Rows from block 2, named by matrix and row number. Rows with one number belong to one channel. Each number is 200 + 40 x the weight over the matrix's rms, rounded and kept within 0 to 999. All counts start at 0.
# convs0: first 3x3 conv, stride 2 (model.blocks.2.convs.0.weight, 192x112x3x3), inputs 88-98, a 3x3 kernel for each
# convs1: second 3x3 conv (model.blocks.2.convs.1.weight, 192x192x3x3, transposed), outputs 80-89, a 3x3 kernel for each
convs0.163,115,128,156,129,157,150,156,167,178,201,124,164,179,178,151,148,135,165,300,327,290,257,190,246,157,209,198,170,183,174,176,234,189,172,184,158,217,213,168,181,180,177,244,237,259,212,239,228,241,226,219,236,246,160,68,100,121,113,167,123,96,98,116,188,172,213,246,178,165,208,169,179,197,189,167,195,199,177,164,135,145,146,154,206,140,157,188,173,158,184,178,180,207,199,221,238,212,203,222
convs0.164,201,214,227,227,247,221,211,241,198,206,172,227,206,177,210,208,167,198,202,156,137,273,154,154,265,265,195,238,164,141,215,225,186,285,264,168,196,190,229,125,165,219,103,171,239,222,220,286,193,222,285,144,176,261,203,220,249,135,195,274,144,159,254,194,219,196,257,205,208,177,176,184,178,157,195,165,170,174,184,226,161,189,158,111,214,152,128,251,195,241,74,129,179,146,194,185,194,253,200
convs0.165,230,169,208,261,170,104,227,154,170,257,284,273,203,207,256,211,265,257,177,204,167,173,187,219,239,183,236,193,122,142,222,138,204,189,179,230,168,238,255,163,218,271,174,180,208,226,215,235,191,204,232,187,182,208,201,191,273,204,182,255,211,238,197,194,230,237,255,187,201,272,218,178,205,198,191,213,239,225,171,194,248,256,198,202,194,189,177,222,152,145,201,236,186,231,222,216,244,257,260
convs0.166,192,164,206,148,179,213,156,224,201,194,212,185,207,228,180,189,174,164,216,228,180,202,182,179,155,234,177,200,182,188,222,210,190,277,198,194,190,206,187,217,234,173,243,240,201,141,191,195,157,174,209,201,218,234,248,197,199,172,178,293,209,177,231,246,223,230,154,157,196,195,192,173,151,153,133,177,170,148,157,93,133,218,177,166,146,190,160,191,186,190,151,206,191,148,189,191,214,255,206
convs0.167,181,138,87,154,157,137,189,198,185,148,153,184,200,233,202,220,197,200,153,152,169,151,184,200,184,218,191,151,144,158,198,180,160,193,187,156,219,243,229,225,226,215,190,218,177,197,183,209,195,197,196,165,213,174,107,147,122,96,157,193,109,125,152,214,203,227,216,182,174,222,168,187,215,235,241,148,216,205,137,193,252,185,169,211,197,185,225,214,235,266,215,162,167,225,195,175,182,174,211
convs0.168,188,148,133,215,246,146,176,198,179,195,170,220,213,274,241,183,230,178,173,202,214,185,188,228,255,230,278,183,208,123,218,158,217,232,211,240,130,207,204,153,262,233,192,174,163,108,150,213,186,134,277,177,223,240,192,212,195,228,204,234,230,226,167,183,152,205,186,161,161,178,151,122,184,225,205,209,184,232,204,216,180,212,166,173,275,162,225,255,263,280,240,188,162,267,202,157,191,219,166
convs0.169,211,253,222,215,202,174,222,289,187,160,150,208,178,174,220,181,180,240,133,256,325,128,153,229,145,119,199,140,174,133,177,157,161,173,217,173,185,229,247,214,221,235,220,200,192,143,205,255,170,137,223,244,210,296,173,126,140,126,155,179,181,206,266,226,259,182,227,210,230,276,245,234,183,173,194,231,158,123,160,203,172,186,193,200,177,247,221,253,267,211,204,188,134,188,171,124,193,215,196
convs0.170,245,201,211,194,143,148,248,135,134,234,275,254,222,235,205,193,170,155,231,213,224,218,253,230,223,257,273,185,256,219,211,251,233,176,199,249,152,162,147,229,151,186,272,253,193,272,201,169,185,229,170,211,261,219,201,235,187,191,220,179,160,189,181,128,191,198,140,185,190,148,193,225,206,140,109,205,210,189,146,200,232,158,159,202,152,190,196,169,225,203,274,259,236,237,198,231,216,178,199
convs0.171,230,206,220,246,154,194,177,164,168,171,185,192,147,164,151,181,207,179,218,191,194,158,160,153,150,162,171,124,146,204,172,171,159,224,188,222,213,167,153,174,209,187,228,175,234,179,208,273,235,250,264,257,243,198,248,215,230,200,212,227,168,202,174,221,217,226,225,165,200,184,133,184,218,247,196,231,197,258,200,217,222,226,207,202,160,156,253,169,199,207,174,206,206,123,128,178,102,148,194
convs0.172,196,210,262,233,198,274,237,243,228,187,160,182,202,204,187,266,187,261,212,202,168,189,192,172,231,187,186,227,237,231,202,174,250,180,178,215,177,194,213,165,207,231,160,145,175,220,234,221,216,216,287,190,199,280,167,125,147,178,166,165,203,177,243,206,142,198,167,193,222,218,256,279,197,159,202,197,206,229,219,183,205,126,173,119,150,152,103,177,174,98,260,187,145,259,186,167,242,239,167
convs0.173,145,102,161,110,158,314,167,264,338,183,163,172,219,195,176,186,173,173,184,202,167,200,160,190,251,202,215,159,155,138,179,197,216,164,199,209,204,200,205,234,187,162,226,200,143,164,236,282,262,174,193,256,217,182,325,293,171,258,185,109,202,181,119,214,180,167,202,186,228,226,247,239,253,224,182,155,159,164,205,204,154,215,208,166,206,167,174,196,173,187,146,124,147,86,197,267,192,305,334
convs0.174,167,137,187,230,224,233,196,251,275,267,209,159,242,166,181,256,215,192,215,166,156,204,154,208,242,233,210,192,187,186,288,222,196,234,193,196,147,206,214,139,214,240,187,237,203,175,219,226,298,259,204,306,241,166,243,219,186,235,173,237,211,215,285,242,180,175,259,179,200,233,202,187,329,231,212,245,171,214,221,195,184,227,270,217,235,244,213,215,138,140,187,217,190,213,218,249,168,246,223
convs0.175,199,198,237,226,153,216,204,225,183,203,190,167,206,195,160,248,167,144,201,242,233,212,283,231,259,259,223,133,166,165,212,221,219,227,192,261,137,137,117,134,163,201,153,201,167,135,231,221,209,230,231,309,334,279,240,266,182,296,245,188,218,195,173,158,206,206,205,217,196,218,248,203,155,191,203,165,173,198,217,217,194,243,233,194,218,219,231,191,200,175,152,154,172,160,189,192,194,235,231
convs0.176,257,192,129,230,196,172,274,195,156,249,199,177,223,194,178,239,191,159,227,242,219,211,225,197,239,204,194,172,203,172,187,199,164,225,205,185,142,151,213,169,215,182,90,189,205,197,209,228,167,160,229,125,158,153,227,194,206,197,210,193,176,223,204,195,148,103,198,195,172,192,166,181,251,235,177,217,200,203,186,202,216,191,157,213,199,186,190,179,184,184,205,147,173,239,209,158,230,204,193
convs0.177,225,200,193,172,201,174,236,178,219,191,169,226,185,227,220,188,191,269,192,191,221,274,217,252,252,260,243,164,190,176,170,134,168,219,205,208,180,238,236,183,215,243,169,170,216,214,240,231,224,244,242,133,229,244,252,246,265,143,189,222,163,139,174,206,132,184,191,129,176,165,144,145,205,229,230,210,187,185,164,171,218,205,228,213,128,176,228,221,226,257,216,185,119,259,212,177,234,248,139
convs0.178,238,206,177,217,167,169,144,231,220,194,196,187,220,226,198,149,233,204,164,193,198,174,227,286,235,223,275,151,80,132,248,203,191,206,207,183,256,259,218,194,229,223,235,236,210,185,194,174,168,213,173,168,142,117,171,182,229,215,179,235,179,195,189,181,198,220,179,160,210,211,177,188,230,285,277,151,182,190,213,125,169,229,191,188,199,224,219,161,148,196,186,216,187,206,189,178,195,265,206
convs0.179,130,138,169,205,225,202,168,241,257,299,235,211,198,226,262,206,119,194,170,149,169,167,176,166,209,189,200,220,212,197,144,198,190,195,201,177,276,258,238,204,197,270,187,175,220,144,188,146,157,142,146,233,178,157,249,231,273,227,208,238,201,146,185,223,135,201,179,184,263,225,184,241,204,122,198,207,163,183,152,170,225,217,226,191,244,230,189,257,228,179,184,235,174,194,240,241,234,256,278
convs1.163,240,166,200,206,139,236,282,200,192,227,201,219,150,173,173,182,200,213,132,136,237,218,188,191,326,223,188,200,205,178,293,199,180,219,224,199,253,185,209,253,225,229,197,220,227,164,182,231,184,197,168,235,177,196,254,231,205,165,181,225,108,188,215,250,183,195,192,171,205,162,167,157,178,216,263,212,192,213,234,211,192,193,166,171,265,210,132,212,149,136
convs1.164,317,198,175,276,85,160,210,98,182,225,189,180,198,161,182,187,213,225,232,206,227,261,139,180,221,198,249,166,152,163,170,180,155,156,155,128,224,249,167,182,165,208,187,119,180,190,209,148,202,282,206,186,318,282,120,222,207,301,265,241,273,261,208,110,194,229,234,227,225,284,265,231,188,197,129,216,203,152,245,237,204,200,190,186,228,226,170,200,265,211
convs1.165,148,215,214,142,202,188,157,203,173,203,284,216,257,230,215,172,178,164,226,223,208,150,157,146,211,187,231,207,156,217,144,174,185,209,217,216,211,188,132,265,202,112,199,249,196,177,178,214,164,117,222,143,156,175,188,193,164,156,208,193,164,217,293,267,227,229,294,245,189,273,196,163,209,184,217,214,185,172,159,120,160,135,161,231,178,207,201,234,217,188
convs1.166,195,236,317,173,155,245,246,216,169,181,116,167,185,170,195,226,203,263,158,176,171,217,196,201,219,195,156,203,166,194,188,171,242,240,171,212,196,208,198,197,170,230,138,170,257,196,188,254,195,173,235,238,167,177,237,201,146,173,150,104,187,134,127,167,214,236,258,269,247,300,275,276,227,170,203,192,215,184,162,95,172,175,198,173,192,216,173,202,171,205
convs1.167,150,200,217,175,166,210,207,194,191,227,178,152,285,241,211,215,267,200,201,162,190,198,163,178,189,193,211,108,133,115,183,186,83,162,184,235,187,180,195,191,164,220,184,189,209,227,211,151,239,274,149,207,261,245,190,223,180,208,264,247,242,204,236,143,182,184,208,177,209,230,208,204,232,213,217,203,190,232,154,149,128,167,165,203,174,141,205,196,216,314
convs1.168,152,134,141,220,188,178,190,203,158,275,261,217,188,184,195,173,219,248,191,206,180,135,172,165,234,256,243,168,182,175,215,246,229,256,205,254,252,230,161,215,148,120,194,152,155,281,185,176,191,177,174,160,276,232,185,195,148,142,154,86,226,194,147,109,192,202,217,239,253,216,218,227,214,223,186,185,170,162,155,165,187,159,175,308,206,223,291,234,198,192
convs1.169,180,170,227,126,169,184,222,139,178,164,176,219,162,159,228,220,198,201,163,184,210,184,166,212,221,188,195,226,231,223,196,188,252,203,203,180,200,192,246,154,127,257,202,141,178,225,236,175,189,185,177,147,180,155,192,207,166,213,197,200,198,175,183,205,199,122,221,262,245,224,214,241,257,231,271,237,183,254,212,237,210,117,141,137,81,131,95,174,183,157
convs1.170,159,137,182,257,243,196,201,190,174,210,192,172,118,229,202,86,144,142,188,176,203,174,190,244,136,202,239,151,165,165,184,185,184,186,196,205,251,189,169,200,175,170,208,202,221,175,177,148,169,128,147,216,165,205,203,169,222,250,202,182,287,206,164,155,200,176,112,149,202,145,185,164,110,122,144,188,154,207,178,233,265,186,187,217,203,230,194,201,157,190
convs1.171,131,239,244,189,230,210,174,193,226,207,206,259,204,193,184,117,167,201,189,191,172,181,247,197,243,225,222,145,176,181,201,210,186,268,190,207,149,176,186,187,172,175,210,120,177,167,190,205,191,125,138,291,214,154,234,179,227,212,152,257,132,229,238,223,191,227,218,154,145,206,212,205,218,228,222,176,222,280,204,240,289,149,185,205,108,193,227,158,290,281
convs1.172,186,210,170,169,193,223,202,265,130,180,143,150,183,182,156,224,213,179,218,199,269,184,209,225,198,245,221,227,167,194,212,161,213,158,217,199,200,152,87,214,151,109,262,191,106,194,190,253,227,119,206,228,156,184,219,160,126,226,176,182,164,223,263,127,154,193,83,142,128,161,161,191,144,237,179,164,159,141,139,159,157,209,261,230,232,245,249,262,228,194
convs1.173,161,228,175,212,308,262,198,226,205,262,187,253,217,177,231,231,126,232,369,256,174,336,318,250,260,109,177,199,195,244,296,183,207,248,130,93,158,244,173,115,174,210,105,176,181,228,242,219,224,198,259,198,143,211,192,230,249,212,181,205,251,165,163,242,274,202,318,217,243,281,241,227,212,152,127,253,151,192,189,179,209,165,214,255,218,200,204,124,157,198
convs1.174,260,140,179,249,155,159,130,125,116,180,197,174,235,301,250,199,211,185,203,217,145,210,167,181,219,278,211,222,233,214,257,171,209,243,164,195,178,314,266,202,360,256,237,322,260,227,140,193,215,287,265,225,246,271,201,163,153,249,174,167,190,251,218,218,193,177,245,206,187,212,209,233,182,230,173,154,257,213,186,281,275,203,208,177,173,244,237,196,181,169
convs1.175,119,185,149,217,195,165,182,232,181,166,229,247,148,184,166,204,196,164,197,220,220,170,185,157,214,202,250,155,245,236,186,220,298,207,227,262,266,243,162,235,132,204,232,134,254,157,191,239,215,172,185,215,199,216,153,129,201,113,154,172,187,210,214,228,277,223,216,252,245,229,170,207,236,234,152,228,137,185,180,210,153,213,228,270,291,252,208,278,217,167
convs1.176,160,191,206,136,192,181,117,235,186,170,178,192,228,185,217,212,149,145,194,117,144,212,196,210,176,193,201,190,169,170,254,214,202,252,232,221,173,218,252,284,212,288,213,181,180,178,221,233,247,257,235,300,208,167,262,241,168,257,160,185,231,192,232,219,165,195,207,109,176,149,123,175,190,163,137,163,157,199,135,152,174,282,281,146,222,258,157,177,209,230
convs1.177,191,184,176,211,220,149,225,182,171,174,226,251,203,210,261,195,176,239,174,223,243,197,258,205,204,183,178,149,123,151,259,155,146,250,249,163,210,222,256,217,164,208,181,155,164,118,191,193,198,206,240,200,243,253,246,219,187,195,224,258,186,198,255,212,203,168,256,192,177,185,215,197,226,207,191,149,185,185,180,216,180,199,183,210,246,227,187,261,277,203
convs1.178,159,176,205,181,233,155,162,144,143,169,195,131,158,202,217,187,194,166,157,121,200,193,236,214,205,190,176,163,203,154,201,205,223,256,251,188,179,161,172,177,84,166,142,210,213,218,285,240,207,214,205,306,242,200,141,195,241,166,234,305,153,210,282,204,193,210,232,179,170,191,186,166,235,235,197,213,206,257,184,246,219,223,209,208,174,83,221,124,94,118
convs1.179,199,152,103,171,180,152,214,176,141,207,195,243,199,226,221,266,213,234,144,185,163,177,205,191,216,224,240,195,220,237,205,246,218,282,181,219,170,197,222,178,177,237,185,252,199,168,158,194,193,266,198,209,271,290,234,187,231,228,203,211,266,182,167,170,129,146,154,123,164,193,169,157,219,216,213,230,192,212,239,200,178,160,179,211,233,179,184,192,172,213