From a checkpoint of a small image classifier: activation prelu.
Rows from block 2, named by matrix and row number. Rows with one number belong to one channel. Each number is 128 + 24 x the weight over the matrix's rms, rounded and kept within 0 to 255. All counts start at 0. Numbers have three digits each.
# convs0: first 3x3 conv, stride 2 (model.blocks.2.convs.0.weight, 192x112x3x3), inputs 0-10, a 3x3 kernel for each
# convs1: second 3x3 conv (model.blocks.2.convs.1.weight, 192x192x3x3, transposed), outputs 0-9, a 3x3 kernel for each
convs0.127:120078108120100105147118163085142180109151147104153141133117120125134129105131159089141156168174104142150116193097100125095147110157205104132158119156127125150124122098097109104139071110138092098143091139131139150121108152095140136077142123103168147128151155111141119122129134125135167157113138118
convs1.127:131155089170157187153128141113103089111090108082102114095115134136109141147103125108136174157143213143137139134102088142096104137080085164116114130112135106084101132127128134104093098152105114127154146114162115168166135155142178157160172102125124124123103127118099136102
convs0.128:080087085073053051114095077085101116154148167110148164112089108112087122090117109145132122148133103134141110126097095128096127135106109108103100107147105103129117098082104110107102130109131144120127106131135112148141121116122109118099126102104114119146114105133133119149120108130182141160149124157
convs1.128:117097109133129113115143139114133106094111101075105115160116101152092124150109121072103177104135134141156117144112121150130120152174139096100130071097089135084061102119112124112095164164111141148138132112098119140155136132097144145084125138121083105140105142135129150133
convs0.129:145138133127129141114166153120120144119108125130115134137134136151135126143121111145112100141121120116103111135147124129159134096108124135152162137140158142159140113138102116125131141137119099106117125108079119139103115064144100093144115130152153132098140140116125133150172136132181161097179159145
convs1.129:178140113154203182124148155091054096105106086109108104152141127132150120112085123097127135093127100098181137141116120133153150158091122102092137128123136131115145152137147145124148177141148143118121142116104133132121112159135152153167193167130155122156154168137140116149
convs0.130:123126163159123132158106108111144156083130149070137134118109112110110117119140124112091082105064109143114124125119178125137166111115138113114130090110137095124138178169111111096061135125117101099117087101119124121101152142125140127104150124115128116114145122132134149119118134120091125118139099115
convs1.130:119147132122146135147126135127185152165128172105120170143130148099101148115112139165145125130122137140138179119140179066128128084079108132148156137115140149131135114092129106137134126168149182129125163139139160161168095114098139106099113086091110106113084078073091100147
convs0.131:130128110138135122153106120140131136138115121126129131154153149120141129152134125141125151189140156162144178123136128123112093095144090113093130090101136121085112099129173117145132109146094108126102086120106096109094116123174129111099063061081144130109142156117114120075060081101153150138122126153
convs1.131:085117097083116068093110116130108119105078123140120122135091067123101065086092101120107110113137118138140077125129106113135151125127121092117132110096124117109116129135119162128089187176149191162149157150187094118180102129086142143134116158152125131122176126091140097121
convs0.132:153151132119112118135096104147090130128130140130083143150144131128108124133133108143128115170141120148088076115125118134094106134109132136132148143128130159129114115076094118115122122109132103148145109140136111139168086109101090096110089101123091105143088053114122117130104130139097139157088138140
convs1.132:123117090122109072122100125110130100104127118131098098113105127106112096076079088174135127145120135099087115090106114121110134153137121093105119138122119152122128159138158125142135144119122110059083104143086083094115153122132117111150099076139150139148144178148129127141
convs0.133:145122150132130152125122112132107134126124119131139130128146161116134136091081106131114106112129088104141135151124135123102126144084090149174160135115139132118123115133166129154135125094135124116128126139105129117100153139111102118137114111092116145127104152111109122129146121115105114094140116152
convs1.133:127115123120153126162161135134119149137111120136135109128147155138132124142097130100146142151107111138093108091133139138142128126140156138145131116161151140126163127125161073121176101121146092113102120117142127156153142188176160152133126136101131134143121131087140173147
convs0.134:162154130115132114111137096095099120112110112127108127182180140139149143122141112145149148135138107131127108152120142118127112111139131124139148147148135107146173144150154097133124099115103130116133143131173151136180170157176154146148127097112145120125170121123117076094061069091128136119159132113
convs1.134:174180144123165167124127132134162138142123117141107105161167105092125107113089135175132100099125080128111122060135170092079128120108142140094104161136145126141110147133155105128149099087145167153140124171158137164134114127116146149153134137147131117065157143119142132129
convs0.135:110104081110117087107132108137155155124116127099088107111102103104131111122136139129114106112131105123112138163111108154130096131117109124134129141095147124111133111112116126146127152159148124107118126137087129097080132148165131145167152139153108122114146124150121121145142107127118130101074114102
convs1.135:115090089133122117095102114092101107141132134160129144137098116144107111147168139138142107092106097126148155151148131164131165132113152105150133177145104180150111111140164110111148140146150142154116147162115106132140128067108097085105104101112119142146125128124153131121
convs0.136:081146135092093140073136128112126143147132131153126129112095111118114148130137198147102084151133130119117130135164133133154131138139095098102113178149119157158103111152155119099083140120110134116115090109113099099109159096094148106138153104154168183212141137168128100123119130158102104116091074113
convs1.136:112106127103112118088101142137142140131112155140093125144142146164140139107115107113101134148118163166163160148150174197165141139157170101108117109146155132146130091107086115112110095070093137130137111112131093098131113131124111115131147139134102127130124137151138120138
convs0.137:102109109110111112118123139093139117125146125112137120116105099125160115136127138126101093136124118152154118125132160144127146123113086149137098120113146138115139139140152136125160123115129121101093116137127078124123124144137127171142111142156080152199113120163147133143158154173111126124082113102
convs1.137:090108130102111133110131147131087111098071130149125117137151124126143110119137103139132177170135133103142156117140127116151139099130133142143117136137109102158137095104086098082108084104127134163159123155109141131100110122106137088122127107087129114120178129151160147165
convs0.138:136145135101120112135114091097127119110108108123166120124146123127150132114147163105111156083129140117133111136110150141109092138120128094118127097102112143155124143148118140150124111132127117122126143144114143112119112134127090141136117150132159149165154143125169162137115126154101135132156158157
convs1.138:096127125128137136143150137167164178129134131124152160147156154122122141116133127108102176173166129207164104153118144158135108155107093084089123111108144121125140103081116118156167185205184130082098129130092099101072188157166154139139125103148123138172123134113159182163
convs0.139:137120119120129127113132116120143148138166143119132153177134115154132151134162159125131102090121127122143155149127091135155128129133107118110128111119126121120168145147160099129129100107125099115156124129142119139143141137108141127103163144127107109061126113099128140142108130112158137118114108110
convs1.139:110136146097107108096130086132100084147136107134124083136152124126124137119138125186164111160140106128115111121162173118134118118131111112121173105128107098078107122133133116112103136127115144119134127130155125149151151144116154128117143104126130122088123102125088101098
convs0.140:142132130138143141116141150105138146121124133157156187121103109123142131134153170141145137128123119145145121116125101124108128136119111141113131148128148123111111107162176122153152133141122130109127131151158099122143128156148159127123138133132106119139093117082082101114101116088109125113100137150
convs1.140:131143161136152135110146148137154159134119137122096096145134107126084112139109131168127115135157112154155120101118148155136101130114120144154127134131147112118131137125116142164174136180183140132125130139116116118125100128156131111111134143135086102071071107130083188161
convs0.141:115124145115119120097096093162172152146168137144133135094109134110138134107105118097110098124112112100077097125155159112109132102069124132140111135165123137126145149122131116119150116120149090108095109108100155132098085050087112085114116099101144173117132133084121121115119105138094133158098102121
convs1.141:129132129142110113116120123111109154095116134114140152108149130161116097098114145103084093101133126174146153121133150132153159125131163120139145138135082145145086122116136145106116140089075108112133106113138106158169120092125099094083090098131179147108147106110120135130
convs0.142:115108101139137141125162154132176148114146117110136104154163165150133133155171186140126103116137102109136132058131135067098137098116128127125141130131155127096104177167141171152117154105090096081122121082120111100122120125139114123117083075100143097136117121137142127120111119108116102110116129098
convs1.142:139123138101100092119116136112128135097124155167136168088101068105118115139126114111117117091065099115103096127094110149091117147139119142136129112136112118087124135122156124105128126111115125120113140111121117108140127108086117136120084104112113096093131125123121152170
convs0.143:147127133132110116149117112124088087138107101124109094121143146123132174118125145148183175155148177168154151114100119104078113117116106159139110151115128119132120125138122126090088120110126126113098105090107128122133168152140128151134141144175109132093124125106172127107149145128151154117111136105
convs1.143:153154145142145139128107155099106120107077076150134095158176133141148110127128147132113165148110182143142122111104161111118145119150129076096134091140150108155145152108154138141114170157111126121114148118127115071097156135137133151164126128171166150119141143134130125115
convs0.144:130117164129149184139174147107125134113107127111095132099111102065121095086138100141128150124161145124141145115131150051134149093141147167187144156142096146099125100128180088126173140188155117122074126091078125093096132115123128146149099136151147130106148107121149123135101114108096117136104108098
convs1.144:181195178139143142143122139118128131126113107114101116080139104122107120153135153096147104114092116132109087140109103150104122085105119115124091113116127118125149112149094126103137117113110137122100164159121139131146176159110155117128156140110107112110085101133084137119
convs0.145:147153154116141128125128108136144161135154147120121142126131129134139125145127144123119123122136131126120115152147160153121143092076105097100116096124133109150162111133112084123119097139127141139147169168172185169150105117105118132121129121133159152145148122113120116138156171142149156150168162146
convs1.145:108142132189156130151149172084136112114134123117133117120127130123135132114140135140119140145144132104151125136138131130140138126138112109138160098077115143063069125138098120131094128133139129119119131128116135151157149139146140135135123102103158166140190177112126164161
convs0.146:121142146114134135075108114091139107126137141104135125092127119098131105136138133133107143098124156146144135109091102104048078151111122152108103117126121136127134137154146149086156148135161142131123085123095127126114127125136119117107091082060102128144133164146107098110165145103157106101180140147
convs1.146:144126102133124128159136110176178182147152138114113103148145109168118101129154138146170152135140131105105101131118136105099099117112101160160157136121106127117131128118153151146114115117127141134131150155147120152155132107126151133112133121124154130134169159161122123141
convs0.147:141131137087112092092077109121118117142123110142150147132137124120124117104109127109124132111142121164151124103129123095127113124112126126117148113121141112122111147138117115119137106115131125092144129121160132165191097084088106117116124109106161104097153155134111094140116128106193176237205255255
convs1.147:141123098123111121090057094177157105130125145128110101109094083123104084166174132113131122127123146099125153099116109136166152112119128125172148091123123133109122119098131087093133124106126156127154122102128162149172103122122130134111120123104106113084121136127123140131
convs0.148:124115128159147156150133123120128149092118138115148145109122107146126138106124099103108119095098098039066081148161203138153175134116100158161142130151158133103146125113114119134141168159145126128135145152134127115136134137106176165139159179179124119111146159122147108113113102102120127127189148148
convs1.148:092119129133118151161142129083141142078132129113136157151115109149092095140120116167159130135122130113103125137144127100124143099095138145130145118121149124137146086087093116117105124086089134118109145126121145126126099107088119078111108123129143147138107134124087128131
convs0.149:097100107101134137112146167121125125099118163117136170149160156144146129151157130146125110141145134100112153105117137092123088136132141165149125123108132095117113111159103129166114092129093129152178120144156087106136078143142113117149121122118087095096115123108123105093175171151174150165098100089
convs1.149:124116134107113136120120144119139151171119114143114095112107106131116129158141131096121155088149125132163123120153130115098129122093122133125122124127112148090088129118132125152171127138150097155174137124127099090076158151128126128117087108118145113153129120157105126118
convs0.150:147134156133122124112106104102111128115136145164153165104109121092125126121108117116121140102119113112106125156146149153127157118105108155144134104137090114111101149135147108120154109102131106110102140137104158115133169150175125138145123099092149123101133103107118151128134102103116083088147101108
convs1.150:162133148115127167130136136112118119120092154157108094118119107126119116150151129132140114169117136170150141126130162107114126170114094118104118105102113134101096146135110173146107132134110150134091119138128131139140067127105121128098108129151152134164171124132164112126
convs0.151:120163142117133131116127135172130093152114083122132071161120116136142102155134130140165108099110110112103093097106142122143137119135142127149105101135111087114128115119125146148126170158144105107162109112149153152182138137119124144130120133123121147156129123130115085109129143135191175171186195172
convs1.151:130120124125103134137139136153150122173167189155196177107126133133152122128150158098114140086128154105123164155146138128118136132130129147150130165154106162103102133131141122123133134137122126124153140102110122106105101104109096137122098119141182193167156184148096092076
convs0.152:160156119161142113130125081152135152140154142130123121122121108122112093127136130137120144139120133113121161125118145089111107115090098138126136139161164139168146126131111141120124132134128141122144105111138099105110141097100129102098113121100126119106111122140082121092105113139095104139129122137
convs1.152:154108114146154102150171148131104113149157167141144142081092151096115126125119148117117105099126120100114136125127115155135104141124128226187138200155124143096111176177141141159163135132139118126106154125129153145181110136114161094101164113107117130134144151159169132139
convs0.153:139133132165157105149126092152161135145162159143187140134095107110099105112089115186179177108127157146138144149132101117125088131147121145111095135131112096125125090109115101108080120139117146135147187129174176130143145119100081138120144137114116119149182135098166113128089142123110129195103172229
convs1.153:100124182115154171098126136135108118121105108129104122119137108132123094146120078088131131107104119100129123113100106147128147131106139139154112127123127162125179121152150106143120127146139122144076104124118129122130101085084106092131138123086127156101126137116123102118
convs0.154:124124130170126124141164157127152165109157167122131120111132134105115131107111136141121126129126100152127144141120130118119128128147121162142147116166140166167112116098104074099144120100141147126114138098099185160125147145098209151123181126117129138125118109148172145115161165155141101104161103131
convs1.154:135127144150139197161126143137132105129144130123116109139160163127149167115127153096119146105132124125146122114109079154105123107086115124119124103102113098093149141141157152102110167096124123115121142112145110101118139103112148073094073090133119108087149096094147128129
convs0.155:117146125118119148096122158131110130117091134107112131134142118125129127152141137134134107113096112122138117097117119144133114140135117140127120126128111141156111185157114201131112150157112132165170127176165113126159120144117156191175143151135104115120134165137130119123149173159120149124087088092
convs1.155:153162147129132105139129128135111113155134133130150163161111090148132112108126124154130152126132155131137152116158119176187151163162129148086092107122125096095137154171198138126122147146146145139170169126133134133132116113117115134122106107144123125127136159125122155134
convs0.156:114145155116121126130097131113121107115136131117134126129127134123090129113110102110100086093124125129137095143138182130125157091116088118127092123143101129129123131121104076123093141118122134093137138102122185117169115098099131142072149124122132161184132140128123128158144121116159112133177102117
convs1.156:136120142113101111116094114134163147108134160139147134120108108118118137118102117107097107106086094116118120113105116133104125154148134118165138116113111115128073128113081123110096105109088116101135130103127105141123156149148147190166106149178107110138111144138125150133
convs0.157:167165151158167141126117126147123146192151169177151159125135145124137131125152152157150167148153131150143111094078086141140133110152134129133133138110111156118093151179164128124118098077084110078095126113124121160172110122153131123124083099145119129122111101112093088069121084091142120107125141142
convs1.157:121114112150142121156194145105080105122124124124142143161159136143119121108130117116116109128140121138175167145151147164147144136142194109121138119115107105077117131113123148143124140142149135133150150154129149158133105139131099129144098118147108152136123117115091132140
convs0.158:116126128117163150148128116152162137162141151147151114095118127097116127122112130105113161117118160114127145095120129094073109109119116124134126114129127106108087114150096153126075180161153132112160158141167116130134140123108116088116142115098131116117117108101111087069119113112099106118108158156
convs1.158:104095118103077108146128133108136130098108124115097084124115146119156144119163148112090084133136092148144113143113118140123124136133146145122139153147094124131133120115197153128144148113124149184170104129106116134110157135110128116115114133136119120114103156112083079102
convs0.159:136138161135146129132125112121130140144122130141132114117115109132117133145105121111095104101144098097112094109095128160125156106073123160197168138132157136143148130107109090127103094117093139110121168155174115131158125099065153123132138132122096134146130137151109135137163149148115132147124135131
convs1.159:090132121123127131157159092113107120160147155143138164122099128132125105115104088141134135135113098108116117126157115146157103129133151128118135150123122111092147130119155122116136132095149139131113141129129156131118148119092149105128099123125107137161135134159115141141